A small image diffusion model, trained from scratch.
Training: muon at rate 0.002, 13200 steps.
Rows from block 5 of a small image diffusion model, named by matrix and row number. Rows with one number belong to one neuron. Each number is 128 + 24 x the weight over its row's rms, rounded and kept within 0 to 255. All counts start at 0. Numbers have three digits each. After the name is the row's rms in percent of the matrix's.
After each neuron's rows are labels from the 100 images, of 14976 (inputs lightly noised), where the neuron reaches its highest value: "top examples" is what is common among them. Only what is clearly more common there than usual is listed. The data: photos of plants and fungi (iNaturalist).
# fc1: MLP up (model.blocks.5.mlp.fc1.weight, 576x192), inputs 0-95
# fc2: MLP down (model.blocks.5.mlp.fc2.weight, 192x576, transposed), outputs 0-95

fc1.302 108:140129139104089125135079114123130112107095205090168143137136119131105128107087129114069179132120100160109110104152142104109119132135121149077116129107160090122099166144121097105144155142102134102171184125140120149134129119104124098159167135114146147145090108120150144132083157127149147092
fc2.302 096:132120111170111139113067120121079117149166079086124124091123131133142146138091103140058187120128122147117105138112104156148119150133185138157153120121146128131127091126096114124116148141169114066125106125123146141132086117149121130102069135108131116173113073107166094086114130150150132174
top examples: order Caryophyllales

fc1.221 137:165129158107138139111137139132121106137155156163092133118132121103112121131150096154133153127125098136113145101124155169129135127136111115130198091128098110083149119132106137135125097106086160133098122179139147138137111074133119127105188096121111145134154141176143140156099092151108127107
fc2.221 155:159124135144119144127077142103143157141099183132139166098127125139139132143131150106125099097127128147128123142107125164137055117126126104167178130134138115164108114144183140120109060127142087135130152129129119110131090116184153137123086143137119124138135096133135132147131145164113070150
top examples: order Asterales; family: Asteraceae

fc1.464 092:166109142135168106127142155118148150116113116148125147155123101146162132149143160147145126132097107114136085090122160122095098129132104166134127097122142135138158162121124139127147098139092124134119103138142121078143126127118149175128125116104157037131094154130144116120133153151110120144
fc2.464 088:114155138114185115138157188156113112129133144092155125102111114121145162123150151091122168142116146138112071109139118127137102156133124144145115108143130113110133155131135132146140157088136119123145126141144129133109132119136135118119148112107131191148141119109146116164152112141121133123
top examples: class Liliopsida

fc1.182 101:124105125115119115143139111159172158104130109121093126123133115145169130131128145149135119090143088136110130119122170129145136121087107158081167078116151124138120141132141120156099128125106137113145148123123125115141122155120116138119126109089134121132112108052125150146156106183130104133
fc2.182 094:181155137135121102124136097088131096148116138124116109162114124132114099116109114098147133121143127135129147126129126135112127139221150150154092105145176179139105123127100180140116121104132130140098128142133124156123141142107127159120128116135109046122143158197116103157166131074112122112
top examples: class: Liliopsida; order Asparagales

fc1.220 125:132131146135132144133142139127098099096136142162137167151103121105125182117159138118146147128077085088137105121153106124135140083149147102136168176086114144119141101137134115106178092118123192132131156115166139127115113162139142107105114091120155112130136111137133131111092150147093147111
fc2.220 134:124141144154117122133160114106123121105103080163161104169115124115101157123172111089156146129132140145126106090143157140131140070130128136176074123166100128117098127131129124130061130119130118147086116126148150154135120145151113151117100112125135134123107146129152107157103147101078159109
top examples: order Lamiales

fc1.232 067:100137117105113083134158101132101091153176125129114108094160106181145112186140176119098111132109132099131106154115112156109108115065110119111134133144162129151121114128163109126134142109127133116130111118121148181123121125103161123094140152142158142128120107082109137124126126156110105149
fc2.232 077:098100135145140132121123101117147071136089148133116110143129124161127131133119076135147139141136122102137123064125108123129127160146153146119138096137162106138151094127149140154126131104137123121113118126158141114115097179180135101146110147113126121108069161110163124104108116116100142101
top examples: order Caryophyllales; family: Cactaceae

fc1.406 096:079129131166153098120112138128153136160109128125116114106113147086128147121151116122098127099153138136150167142127138068142098126082143096110149123106136077105130156148135145110138129152141094139118123167124126108120149138125148131150128159158096167126158172131112129065140131184114129136
fc2.406 098:142120132118098152133124128117128134123077109126124125090124124094151109094139189119093107128114116117129135196149156168189152117105124166130108112081095104148129082150184140096126114152096117154153124136123151140136107126104121130094136114152131134104113117148127121112120135104146120099
top examples: order Asterales; family: Asteraceae

fc1.387 074:135127140126126132138116150156108087109101114122120140108126121133128154106125140080102145102117128086143108187142103177148101097109104111084138122141168131109116129123126163125103144096085134055151128175157184139162113091143111077167119171135109151123146096097120125135137116108084129151
fc2.387 081:111111121126154124121162162169130084107084165131117163126131116128086165124154097075126154115136128168129121116117108080104098138134147135129134166117166120137112095133147123158168075065128076080147140124121158122136174181169138104124137130093127126116130106094148143134134112108110098103
top examples: order Caryophyllales

fc1.231 104:138129131136095134136089216106117137140137180111066162095145130114103134156089133127093138098152125186130139129118107161119118101098142132096085129176163114102139114113147150117107109111155171156105103137129105120098097128138093134144118171145141159119141138139121119119095164131131153128
fc2.231 099:134113126137111121133104196092133137138128087100097165100107126143159118139123109131085185124116127092124128142133127151109110097137108102128144142106161100121138105135155131134141136107102083161101147131113158111133095133107129139128130154145128116123147127148122127119117079103136040168
top examples: order Asterales; family: Asteraceae

fc1.163 150:134122138181093110125146137130146124118141112126156125145128106154142135148196155136177109156147131131117130169134124173118106120136095108195163084095101123133136125116129160151154155111159135139129110111129120165106081117107140131133090079147141124217120119128125123173126107104120133123
fc2.163 141:122130130090131115129146113112051156110091109129106168155114127095112134137113116153144096128140123063128146095138169094129162147128155173103132088172079122152129103135129166154131132116149185169129114125123090137128154087106134148151112125128126128061087112140110166135125124173111128130
top examples: class Liliopsida

fc1.408 108:106117127133129111158160141148171141124152120118122098111124124111197114127128135125127125118146116125139094140117121123145131126121114153090182143142148129113103165126102103144113067151115138129128150132106136116144148130126122166141144131143114057128105095106136149094131148189123131125
fc2.408 104:142129143126144133141162122163156124115148135128130125161122138135121096131133136126141097131143124097134118164124158153119154111202177136171071133143141130108139136119107134141121131162154129141119144121121127106134131118112128116112125129148138116137145037117148154143116133108112140128
top examples: class Liliopsida

fc1.60 108:124144095132115145109144153141114074138098124111144152100147119122109167122112128118125141173102138161181098139137149152155106154151122107151140139139157098154131196157101147109127143157108100154140107123160126073147099055075124163102094088119139135117094108127119167126140177114095120126
fc2.60 125:103127113085128121127113100164108113100203155159082110156131120134134130170135051148143106149086130166134149171111126154127114156114140145150171125108087116106101132135139148140136056111137088141120109130129138121133106124075128145155141094113140156125152142129116118143117089148121069143
top examples: order Lamiales

fc1.61 080:154152130148166121133154148134106133158134122150126126079138121070115137162136109140146137151104162098113122147128141115096129170142142158115167149077146150148089155131165081131140097163122126134117157113129099135124109107113107139129100130134124167092136123173127090139152129138155144122
fc2.61 071:133095145126181118122148130156139120141087148125087140143133123119064170130122149144143120130119130143124158126142133134149157159229096170110102148144112122135125113125107073190121151195111129117144110132095113153142078095152152129132163140145139096126153092119116168108147143147137125117
top examples: order Pinales; class Pinopsida

fc1.240 110:109165083153148125123169182119126129118102103157155134183133158107121105114104151154137130088151136155132145118107112110118133077144132106131108146167122101124139130141111124134116103104109127112130099100157156104127118113147142128161153114120111123100153084149143102075082198160089134161
fc2.240 102:119118097081119115114181169108153092125149167111162115124119122123124103148126107107135154144129139107131105134130133185191173080114114097135143168124131080124133147118162098123111138111139114117163115125129135123121141125127118119140135138119135122095134058126158144172150073103106122097
top examples: order Lamiales

fc1.263 143:132132130194104111149154131116140114099125117138097191129113137171153140135190141122093118120122102160107114133136150129148129179138122116096107161137140150117147134142129089094087120136145098107126157112117179154115151169117084144056063118100157126143121128123132147147131091120135113143
fc2.263 158:131150162053142121123130108089134098142126088150127136135123129148095109147189138144144104131140127144133144132133155090101107119120146102123076147122097152145115137127126111115200123111087143125120106126123113174118134126106130127120179133098137136141144119149125135155172151132191152125
top examples: order Asterales; family: Asteraceae

fc1.173 062:164108106149125132178111184130108111094100117167143129103138132130131167132159086108106166164104149132084123135133140097114153140099193126128091159134096101119148132133128157150103145101100119095110140131129126132105125139117163105121187094129113167137129077165094118119126153109133163109
fc2.173 064:114156107127157140129118161129129102182134120122146137106131134118133153117177225177118183141159126111119136133126118170161162138149063104128125145129092108154156094128089117124119191056152156064115120122116090131127133124135168150136095090119142125128153088103117132132171083119148106124
top examples: class Liliopsida

fc1.315 078:141127128136117093117188138114129166115073155115106113128136111132130168149124069132142129137128127129119138135090120119150184141112161136117186112130108134132149112125128120155128116106133073143158140121132113103156137162123109155118134054170122130124172120154143158144172129084143099109
fc2.315 089:118148144109160135121194165168116137118139137100129119084118118166115155153132143131176123111147117111125178154121116163124216176136107169124070138124094156122147155121196154115117090104102112125121124127134162128124105119137130118111120124133124139157170047123160143153143123197152146118
top examples: family: Asparagaceae; order: Asparagales; text has "yucca"