A small image diffusion model, trained from scratch.
Model: 32-pixel images, norm layernorm.
Training: muon at rate 0.002, 13200 steps.
Rows from block 3 of a small image diffusion model, named by matrix and row number. Rows with one number belong to one neuron. Each number is 200 + 40 x the weight over its row's rms, rounded and kept within 0 to 999. All counts start at 0.
Before each neuron's rows are labels from the 100 images, of 14976 (inputs lightly noised), where the neuron reaches its highest value: "patch colour" is the nearest of a few named colours to the mean colour under the peak. Only what is clearly more common there than usual is listed. The data: photos of plants and fungi (iNaturalist). In brackets: how many of the 100.
# fc1: MLP up (model.blocks.3.mlp.fc1.weight, 576x192), inputs 144-191
# fc2: MLP down (model.blocks.3.mlp.fc2.weight, 192x576, transposed), outputs 144-191

patch colour: green (39)
fc1.83,147,242,175,217,144,219,233,197,157,258,224,197,238,192,145,183,214,243,187,233,252,187,179,187,181,113,220,147,189,244,157,207,229,145,197,209,217,112,192,220,209,253,303,186,185,171,155,298
fc2.83,239,175,171,203,172,121,278,209,211,353,219,190,175,210,181,253,191,179,171,189,119,236,176,223,198,267,187,225,165,232,183,185,165,234,225,263,194,231,226,202,188,238,170,186,194,253,152,201

patch colour: brown (67)
fc1.297,232,203,166,257,218,165,183,190,192,164,167,231,240,199,173,186,143,197,193,209,266,231,160,322,176,191,210,230,145,173,223,193,194,215,232,204,205,199,120,182,233,258,209,215,249,208,238,178
fc2.297,89,215,234,197,230,177,259,174,229,209,169,229,205,164,233,199,187,230,261,234,272,208,238,208,174,143,203,128,153,216,222,157,195,190,229,208,197,173,263,206,180,211,270,213,235,212,270,141

patch colour: purple (42)
fc1.477,148,181,233,158,211,158,190,205,192,184,206,188,209,140,220,149,141,201,235,245,225,166,162,161,191,182,217,191,219,174,181,209,196,234,165,207,267,189,253,165,185,183,249,160,231,199,200,111
fc2.477,181,185,200,183,231,156,205,158,179,208,176,209,271,189,243,205,283,163,197,252,205,202,214,230,156,207,163,137,193,218,217,179,223,221,199,254,162,216,214,249,179,222,129,168,191,195,196,253

patch colour: white (34)
fc1.480,192,245,173,221,191,212,165,185,203,106,268,236,204,284,154,244,173,222,227,188,218,161,187,257,177,180,189,182,118,339,242,196,158,166,224,163,201,181,275,204,218,133,204,178,155,257,127,215
fc2.480,143,246,201,161,228,170,213,220,219,46,164,208,230,120,226,185,214,213,150,138,147,206,229,187,227,207,180,204,222,117,299,191,189,194,166,158,198,182,155,220,269,183,163,220,163,152,122,212

patch colour: white (45)
fc1.66,142,244,145,101,197,227,174,203,221,166,175,236,193,171,216,94,163,234,229,133,239,243,116,239,178,175,155,144,233,160,213,204,188,247,290,180,173,216,199,155,206,272,233,220,240,150,152,143
fc2.66,234,176,101,288,257,248,223,244,247,287,203,223,229,203,216,274,258,237,144,174,238,225,211,224,171,217,235,219,261,258,253,190,197,154,231,233,162,188,207,150,175,266,119,180,171,235,182,195

patch colour: grey (94)
fc1.141,240,199,227,248,261,187,178,259,165,170,190,184,188,200,189,254,195,186,209,185,166,190,192,206,176,207,147,217,210,139,185,200,257,178,210,108,208,195,149,142,209,193,134,219,169,182,153,308
fc2.141,101,177,186,245,172,181,132,147,189,205,201,210,238,198,161,177,263,176,168,177,193,231,238,216,198,172,214,180,188,237,175,187,186,214,235,155,217,190,174,134,186,171,219,178,161,303,129,201

patch colour: brown (65)
fc1.518,191,258,196,235,158,185,200,163,184,213,206,180,216,232,191,263,141,262,268,244,194,234,158,179,217,149,163,137,112,244,142,206,280,139,216,179,231,180,223,212,209,203,167,258,180,127,238,246
fc2.518,244,260,191,193,243,233,204,253,171,152,217,223,165,136,163,198,203,226,165,177,164,175,211,194,199,234,201,217,195,145,194,163,197,268,127,58,184,206,232,246,244,180,219,178,122,210,171,117

patch colour: red (26); pink (25)
fc1.183,58,186,109,218,162,170,237,238,102,184,182,172,233,127,275,266,175,201,232,226,208,247,200,188,138,187,278,213,171,231,173,209,194,205,162,221,195,162,223,230,190,203,255,145,156,155,218,224
fc2.183,318,169,107,198,202,171,175,124,174,174,217,213,204,288,143,137,235,219,139,242,199,191,191,227,195,198,87,148,244,170,179,176,176,212,159,181,155,196,190,196,190,211,160,225,152,260,179,187

patch colour: grey (93)
fc1.509,214,182,89,262,215,221,243,133,173,146,202,208,106,228,181,174,193,215,200,171,238,237,210,235,164,141,196,141,157,207,140,236,186,166,151,109,243,238,205,164,174,299,152,122,236,164,233,118
fc2.509,208,201,114,92,161,202,158,206,205,141,226,188,289,184,167,99,159,233,183,184,170,200,198,193,188,223,187,149,192,303,203,125,201,197,137,201,227,196,244,210,172,217,221,226,208,155,206,218

patch colour: pink (43)
fc1.0,135,204,185,237,231,219,155,186,209,196,226,206,163,156,200,193,200,171,226,153,224,212,244,193,243,262,250,210,147,214,180,101,249,132,187,177,251,218,187,186,198,209,215,195,145,248,243,193
fc2.0,279,172,184,129,203,206,238,214,195,226,239,162,154,189,184,172,208,134,164,206,237,199,170,273,177,211,106,160,226,211,197,265,164,218,199,176,322,189,220,241,219,230,141,196,129,139,185,167

patch colour: green (29)
fc1.130,219,202,169,197,239,195,205,177,209,147,251,202,214,205,180,229,176,201,218,191,213,218,215,111,164,167,153,215,174,235,221,229,268,199,194,150,218,145,311,219,252,284,177,196,219,142,229,179
fc2.130,240,192,137,224,159,185,227,229,203,149,156,212,259,181,190,191,248,195,108,188,242,219,210,164,227,157,247,185,188,162,246,228,193,229,135,204,235,216,53,204,245,209,255,198,206,236,176,142

patch colour: green (32)
fc1.360,228,215,238,239,198,183,189,163,265,249,200,208,168,218,126,192,163,202,111,165,275,165,260,233,230,179,204,242,179,220,201,219,197,195,283,168,227,175,198,210,206,188,136,192,225,250,309,210
fc2.360,255,192,199,197,126,219,255,222,166,184,213,191,202,213,156,201,289,191,203,212,221,259,167,221,215,230,241,228,167,200,214,219,172,206,167,209,249,252,192,236,290,221,298,138,209,154,179,217

patch colour: black (26)
fc1.302,207,204,179,240,167,172,119,185,148,186,207,203,198,224,225,226,238,238,185,178,223,220,195,246,255,221,251,179,203,261,158,147,197,131,173,249,221,254,150,192,206,160,208,216,164,242,189,157
fc2.302,185,156,133,185,224,147,188,199,188,246,214,146,175,130,232,160,137,247,162,183,253,162,180,173,188,226,126,147,190,205,186,224,149,273,140,231,178,111,302,143,187,143,225,192,145,142,201,146

patch colour: orange (35); yellow (25)
fc1.511,205,216,181,223,196,226,222,191,223,211,75,219,152,217,221,189,166,175,166,196,200,199,145,278,216,201,118,214,185,147,286,246,191,190,241,175,223,174,189,259,204,167,164,219,144,274,229,293
fc2.511,157,96,228,159,198,192,189,188,184,182,234,204,242,212,237,178,249,184,138,211,120,168,306,200,183,206,230,196,203,254,207,149,254,174,242,187,176,184,161,278,173,174,293,155,180,183,199,195

patch colour: brown (61)
fc1.177,181,237,173,122,234,152,163,226,244,217,209,229,200,200,178,213,129,222,227,261,229,249,125,213,220,202,227,181,181,194,223,178,189,79,190,132,216,204,219,200,141,198,232,102,169,161,152,187
fc2.177,222,190,207,274,180,235,200,211,192,216,211,178,147,184,186,255,292,203,175,241,175,168,252,163,193,201,119,211,250,172,184,178,192,214,255,232,209,237,203,233,202,195,138,215,147,265,207,226

patch colour: purple (53)
fc1.573,204,181,244,204,218,234,210,164,212,246,207,170,210,217,202,254,208,200,226,215,256,195,151,195,235,175,147,191,247,211,175,287,178,212,236,238,197,246,175,217,209,166,256,176,220,247,249,188
fc2.573,220,155,195,192,206,241,256,193,202,275,167,138,242,213,190,139,180,243,157,215,222,198,140,160,182,294,239,210,131,190,178,174,216,191,209,243,164,174,251,159,161,146,140,254,195,206,233,195

patch colour: black (97)
fc1.520,225,226,184,226,162,207,212,192,191,272,213,196,59,209,202,183,140,206,169,199,112,269,190,222,212,172,172,194,246,202,183,246,232,259,308,187,298,247,234,194,204,149,152,176,167,162,256,199
fc2.520,207,266,247,251,201,206,240,198,234,123,219,207,226,202,176,180,197,194,145,241,199,251,179,142,214,253,194,343,146,206,226,196,201,202,183,225,182,181,261,169,258,209,210,147,229,180,165,213

patch colour: green (45)
fc1.434,199,248,247,279,174,274,146,209,161,205,181,197,189,258,174,229,169,243,149,231,332,229,338,173,153,244,268,168,129,185,221,218,228,190,178,235,208,168,174,210,238,208,226,188,178,196,225,186
fc2.434,254,231,197,152,198,212,165,181,205,276,175,181,207,214,224,211,224,174,202,209,89,157,129,185,206,218,158,138,226,146,197,134,161,213,223,230,180,197,215,173,162,191,237,195,237,204,180,192

patch colour: black (88)
fc1.307,226,229,162,203,177,128,239,141,223,146,285,215,185,213,119,175,198,188,193,137,168,203,148,175,222,229,182,203,212,213,177,198,169,296,145,211,178,284,209,161,189,210,252,209,222,136,159,193
fc2.307,191,207,220,188,220,191,195,226,162,153,239,210,213,191,217,165,169,172,92,213,291,144,212,172,202,203,197,213,238,277,252,173,270,166,180,170,217,86,192,209,275,191,223,184,196,199,171,190

patch colour: yellow (27); orange (25)
fc1.444,158,220,213,253,181,211,173,198,163,202,145,218,128,287,185,229,264,162,211,159,198,189,153,240,198,195,237,214,187,196,162,175,171,211,111,195,238,70,156,217,150,150,235,167,186,234,218,220
fc2.444,197,223,270,140,256,232,192,135,181,228,204,228,258,138,171,202,143,204,122,161,228,218,284,222,200,217,176,153,186,200,141,226,195,175,167,243,194,278,220,250,153,197,164,229,210,218,195,222

patch colour: brown (73)
fc1.266,144,187,113,179,190,186,218,184,267,211,203,189,191,200,199,177,238,182,167,230,219,200,268,212,191,212,190,226,216,193,231,188,167,245,178,190,210,219,158,255,202,196,197,216,240,202,140,199
fc2.266,164,243,147,260,249,216,161,218,233,228,147,212,231,251,181,192,183,200,212,197,230,174,178,168,230,195,220,176,220,151,235,241,222,172,221,216,243,215,238,324,232,198,175,197,229,127,178,238

patch colour: black (46)
fc1.476,183,189,172,201,229,120,224,194,237,181,203,174,128,216,234,120,173,279,232,205,200,194,172,260,178,175,209,184,256,181,248,275,159,131,155,239,178,261,218,211,178,236,255,286,137,165,274,128
fc2.476,150,201,179,187,236,150,150,132,261,218,238,191,287,231,178,222,163,234,182,169,204,176,248,153,214,171,188,272,116,173,244,191,188,255,201,194,147,194,220,230,245,204,192,178,162,267,212,184

patch colour: black (42)
fc1.18,261,215,201,231,165,227,258,205,132,160,230,192,313,170,246,186,265,210,235,249,144,172,97,142,271,191,224,183,270,271,183,276,202,187,204,179,244,299,162,258,235,173,238,191,208,102,188,183
fc2.18,162,180,178,188,151,168,214,241,99,166,247,166,156,225,170,200,155,266,153,272,165,218,273,224,237,250,240,189,235,148,161,172,240,252,256,214,217,157,244,195,287,182,240,247,212,274,171,231

patch colour: black (67)
fc1.250,193,147,222,293,228,174,206,207,120,179,196,179,259,208,171,211,207,193,173,162,168,192,193,167,213,261,195,236,248,218,231,208,139,181,215,172,236,184,237,187,243,189,285,199,142,254,208,178
fc2.250,147,234,249,166,204,212,205,154,160,212,157,172,159,198,187,159,216,189,153,219,257,201,199,150,165,88,172,192,153,160,240,203,184,118,195,246,195,184,232,145,226,141,183,154,223,180,152,207

patch colour: white (84)
fc1.230,204,161,163,155,266,194,167,135,256,195,242,202,184,245,227,165,170,192,234,170,172,208,209,207,67,226,112,195,204,236,212,199,198,218,262,128,191,226,174,219,177,212,165,221,250,180,165,192
fc2.230,210,204,161,209,212,153,195,245,266,242,189,174,158,162,138,221,214,153,254,163,245,150,180,230,168,177,250,241,207,179,242,156,130,204,177,159,192,192,157,241,189,153,210,179,223,187,206,206

patch colour: white (67)
fc1.49,196,294,225,222,249,202,228,234,179,187,163,222,184,219,202,141,149,160,182,209,181,80,184,286,248,221,206,170,246,137,86,254,240,143,293,153,174,194,280,242,342,204,186,156,240,217,209,129
fc2.49,209,189,223,160,216,204,154,225,192,186,119,191,162,101,247,223,124,229,281,185,167,195,179,193,252,186,181,246,166,226,101,209,189,197,229,192,192,172,164,205,212,229,218,158,252,244,230,181

patch colour: grey (89)
fc1.204,193,152,211,165,286,208,301,218,206,178,164,204,143,73,235,219,133,191,218,205,208,228,185,174,183,170,226,145,231,134,112,223,172,277,119,227,219,201,218,152,235,179,108,180,236,180,149,222
fc2.204,195,173,168,252,180,202,140,193,208,164,228,203,219,238,179,159,191,237,170,163,209,186,167,234,217,230,188,197,152,278,122,172,158,172,142,209,206,149,208,149,256,183,214,242,221,152,178,188

patch colour: brown (85)
fc1.114,235,239,193,210,211,325,147,276,267,167,127,188,171,173,266,193,195,186,231,215,197,196,233,189,186,240,125,194,219,172,205,192,201,183,248,230,160,193,177,123,148,169,201,254,260,189,139,223
fc2.114,178,265,185,238,214,328,164,173,351,203,257,162,178,178,161,259,189,118,231,175,190,311,169,183,175,220,240,146,191,170,247,242,251,243,253,170,139,117,231,223,219,114,246,181,168,228,167,228

patch colour: black (57)
fc1.115,191,215,229,219,120,248,130,150,180,232,170,240,189,189,231,213,220,196,221,198,181,219,238,202,170,231,146,206,184,189,192,162,195,194,228,213,231,203,222,195,236,79,175,176,225,191,249,176
fc2.115,280,272,208,185,208,252,216,198,227,244,195,164,177,196,196,238,167,179,113,121,248,219,223,219,178,119,287,145,182,239,195,186,226,195,179,174,189,257,147,223,223,194,191,198,177,204,158,118

patch colour: black (28)
fc1.252,304,210,226,207,171,259,166,132,172,230,268,192,192,195,199,206,248,194,227,222,194,164,176,266,153,143,233,168,167,221,222,284,201,147,220,127,224,266,190,138,141,152,226,134,179,220,183,233
fc2.252,119,242,206,184,186,209,184,247,234,239,146,222,227,207,215,243,159,182,160,203,171,177,266,168,190,135,165,169,184,135,232,165,192,219,229,184,247,214,179,181,141,220,162,254,232,188,148,247

patch colour: red (31)
fc1.494,163,260,260,172,165,234,206,244,214,158,198,191,198,162,211,214,154,270,149,250,201,157,240,253,171,177,176,252,132,179,131,207,192,161,212,270,148,222,220,249,130,203,228,181,187,168,153,190
fc2.494,209,265,240,205,265,284,177,176,197,174,155,177,187,252,161,146,247,240,242,230,203,273,149,147,191,225,208,161,217,265,127,209,201,243,187,183,166,176,186,206,146,149,135,301,144,220,157,190

patch colour: grey (89)
fc1.329,213,232,226,200,210,175,107,242,242,254,216,195,241,155,167,265,228,196,228,226,206,194,197,200,226,199,219,193,191,226,133,136,162,210,279,189,216,136,195,269,140,215,190,213,254,188,247,194
fc2.329,131,224,173,210,245,194,245,261,240,270,233,222,202,162,233,128,236,227,158,218,170,114,209,213,203,221,247,248,202,227,181,266,271,183,182,218,219,227,135,236,191,260,259,162,204,267,244,181

patch colour: pink (41); red (34)
fc1.474,158,229,230,246,240,154,68,170,224,185,189,179,145,148,262,218,155,194,225,176,189,161,175,230,216,230,260,204,197,163,138,102,153,155,185,201,199,195,316,233,236,216,225,178,191,177,255,182
fc2.474,197,173,166,264,180,195,172,163,205,215,230,216,205,183,191,236,203,241,245,255,156,212,245,229,216,69,218,169,221,187,194,216,149,181,209,183,225,175,148,196,151,177,227,155,246,146,213,166

patch colour: grey (80)
fc1.403,298,186,249,245,199,204,240,144,236,211,193,172,197,207,200,210,183,207,189,192,199,205,257,201,311,211,121,161,273,194,187,173,143,106,267,214,170,187,193,181,164,177,127,303,188,281,144,247
fc2.403,134,197,273,178,213,227,132,276,231,192,223,200,158,144,161,234,219,200,268,153,264,206,153,222,192,215,236,195,148,237,191,197,255,303,212,129,189,237,135,195,160,241,277,203,195,115,125,194

patch colour: purple (30); red (29)
fc1.413,207,264,219,178,138,198,238,204,276,181,151,184,82,92,241,170,109,166,199,161,222,189,205,216,184,189,231,203,176,131,241,152,165,169,170,175,205,217,269,152,240,213,218,220,180,190,229,146
fc2.413,219,224,174,187,230,207,189,211,259,208,221,197,336,298,219,220,228,150,223,151,205,243,258,201,221,201,115,196,182,218,244,205,213,214,196,163,215,188,167,166,224,225,186,173,191,259,198,180

patch colour: red (41)
fc1.371,189,201,276,223,236,257,210,220,213,197,179,210,225,130,240,223,178,210,192,219,214,188,222,268,202,153,212,253,177,128,152,256,227,228,108,172,236,206,127,203,200,258,237,115,138,143,166,222
fc2.371,158,173,269,164,143,247,227,208,202,143,184,230,170,236,187,221,202,193,257,217,197,210,165,215,221,215,203,159,147,292,257,168,204,184,216,192,259,155,229,189,173,154,238,262,178,181,225,139

patch colour: red (28); purple (28)
fc1.562,209,249,205,200,239,132,149,221,181,127,219,192,116,202,177,223,194,203,197,211,208,202,191,218,234,226,268,260,229,199,139,142,183,187,221,184,130,193,205,258,203,226,191,93,177,277,278,225
fc2.562,184,175,197,204,177,202,150,157,224,201,125,217,236,193,209,267,182,137,239,141,194,205,213,196,194,139,137,161,232,191,265,182,99,173,193,228,204,200,185,261,165,221,215,211,231,213,159,238

patch colour: cyan (44)
fc1.374,199,153,197,226,139,240,155,152,194,179,184,221,195,225,209,154,203,213,176,162,217,241,229,189,145,213,214,141,195,118,169,197,145,211,155,163,198,231,160,142,205,215,203,216,183,204,275,174
fc2.374,195,131,252,183,198,271,281,287,152,131,228,173,183,186,191,168,228,222,222,175,181,178,213,172,211,174,197,279,257,184,197,171,266,185,184,188,132,195,134,145,230,167,210,179,195,192,208,194

patch colour: orange (34); yellow (31)
fc1.100,243,263,165,231,215,150,237,191,179,144,169,218,150,195,185,165,212,221,195,182,276,182,126,243,153,197,148,175,202,240,218,245,225,161,177,179,159,238,211,132,191,239,197,265,102,165,225,157
fc2.100,178,235,209,150,270,272,240,168,167,132,175,161,220,185,175,263,176,273,212,196,134,294,264,280,193,196,263,191,199,210,186,259,226,235,163,176,209,258,148,171,130,191,212,202,205,232,190,169

patch colour: purple (34); pink (30)
fc1.239,193,180,220,164,259,203,165,265,164,241,252,212,203,193,218,193,245,211,172,225,217,218,223,209,154,126,181,192,242,205,162,212,147,182,189,181,256,176,264,237,202,215,168,136,244,207,163,219
fc2.239,189,195,206,187,145,256,207,178,169,275,193,201,187,237,204,205,197,243,241,206,158,187,259,311,200,232,178,195,266,204,182,217,268,197,185,193,264,212,108,206,171,205,269,231,212,193,190,198

patch colour: yellow (59)
fc1.369,165,121,135,228,292,147,249,252,219,192,239,163,207,229,176,238,161,251,272,211,208,214,177,199,127,219,196,276,143,192,225,324,156,195,174,212,208,193,202,208,248,167,215,209,218,131,233,114
fc2.369,209,224,121,156,213,97,137,127,207,206,163,160,161,167,240,146,240,208,222,212,228,149,201,146,202,201,232,169,267,206,234,120,183,190,184,210,212,169,197,139,190,189,201,199,186,207,223,245

patch colour: blue (48); cyan (31)
fc1.270,214,220,212,273,183,222,144,276,228,252,204,162,173,181,189,218,188,159,211,208,179,229,255,238,143,192,225,169,208,151,183,174,136,174,250,233,143,184,259,257,199,200,250,149,233,212,234,230
fc2.270,203,201,189,136,238,253,202,135,213,236,196,195,180,243,167,173,203,170,201,199,148,177,147,180,210,190,202,177,258,217,183,243,211,195,199,219,99,163,236,224,162,158,149,242,223,214,210,174

patch colour: orange (31)
fc1.246,245,201,170,245,189,157,225,180,232,266,245,193,168,164,164,119,174,222,231,205,234,166,224,213,182,229,209,292,176,171,170,269,223,273,176,276,205,226,166,167,135,221,214,231,116,227,258,197
fc2.246,184,230,131,199,207,186,236,231,202,261,131,207,200,244,195,271,198,214,121,231,186,293,173,243,189,158,215,119,234,209,178,185,167,120,186,227,231,223,193,180,202,226,213,178,192,174,175,149

patch colour: green (49)
fc1.410,209,202,161,213,181,136,181,161,163,180,242,165,189,288,124,214,197,198,248,169,254,242,195,239,157,209,253,219,154,147,168,211,111,140,185,189,295,197,214,193,161,303,218,192,182,166,166,173
fc2.410,154,217,153,185,165,202,185,229,189,199,107,195,298,158,199,175,242,239,231,180,212,159,188,118,203,177,166,213,162,186,108,184,204,269,197,188,210,178,197,264,141,248,251,164,198,230,217,199

patch colour: grey (70)
fc1.34,210,254,218,138,227,132,161,214,192,161,170,185,198,193,163,276,169,208,176,200,232,255,243,187,213,211,190,255,236,234,170,199,172,126,285,253,244,180,197,228,175,228,261,199,227,201,156,282
fc2.34,176,226,227,200,215,247,173,212,223,173,158,132,208,206,227,186,130,240,249,211,231,228,184,212,175,231,283,262,142,236,221,197,192,254,206,265,213,239,203,211,243,178,245,266,165,188,198,123

patch colour: green (31)
fc1.454,216,293,251,199,232,295,247,190,231,156,169,213,244,231,264,194,202,225,217,187,184,221,234,219,184,187,239,211,149,252,162,214,240,207,157,149,219,159,214,215,238,302,183,215,228,195,257,326
fc2.454,231,263,197,236,138,255,233,178,238,195,201,207,196,221,251,233,249,209,173,155,180,192,217,262,209,220,194,201,226,159,172,192,208,149,217,245,231,223,139,251,292,226,346,152,205,185,260,196

patch colour: cyan (26)
fc1.240,163,228,200,165,217,172,226,181,259,179,141,268,231,162,200,162,159,181,211,244,212,116,198,189,275,238,190,197,181,167,205,87,229,201,198,190,235,230,156,204,161,217,212,221,129,207,207,185
fc2.240,207,247,190,278,262,227,176,258,278,184,233,185,207,252,193,264,222,101,119,197,286,227,249,193,193,223,167,234,152,233,187,254,220,203,242,96,258,232,191,181,210,223,175,222,137,200,159,123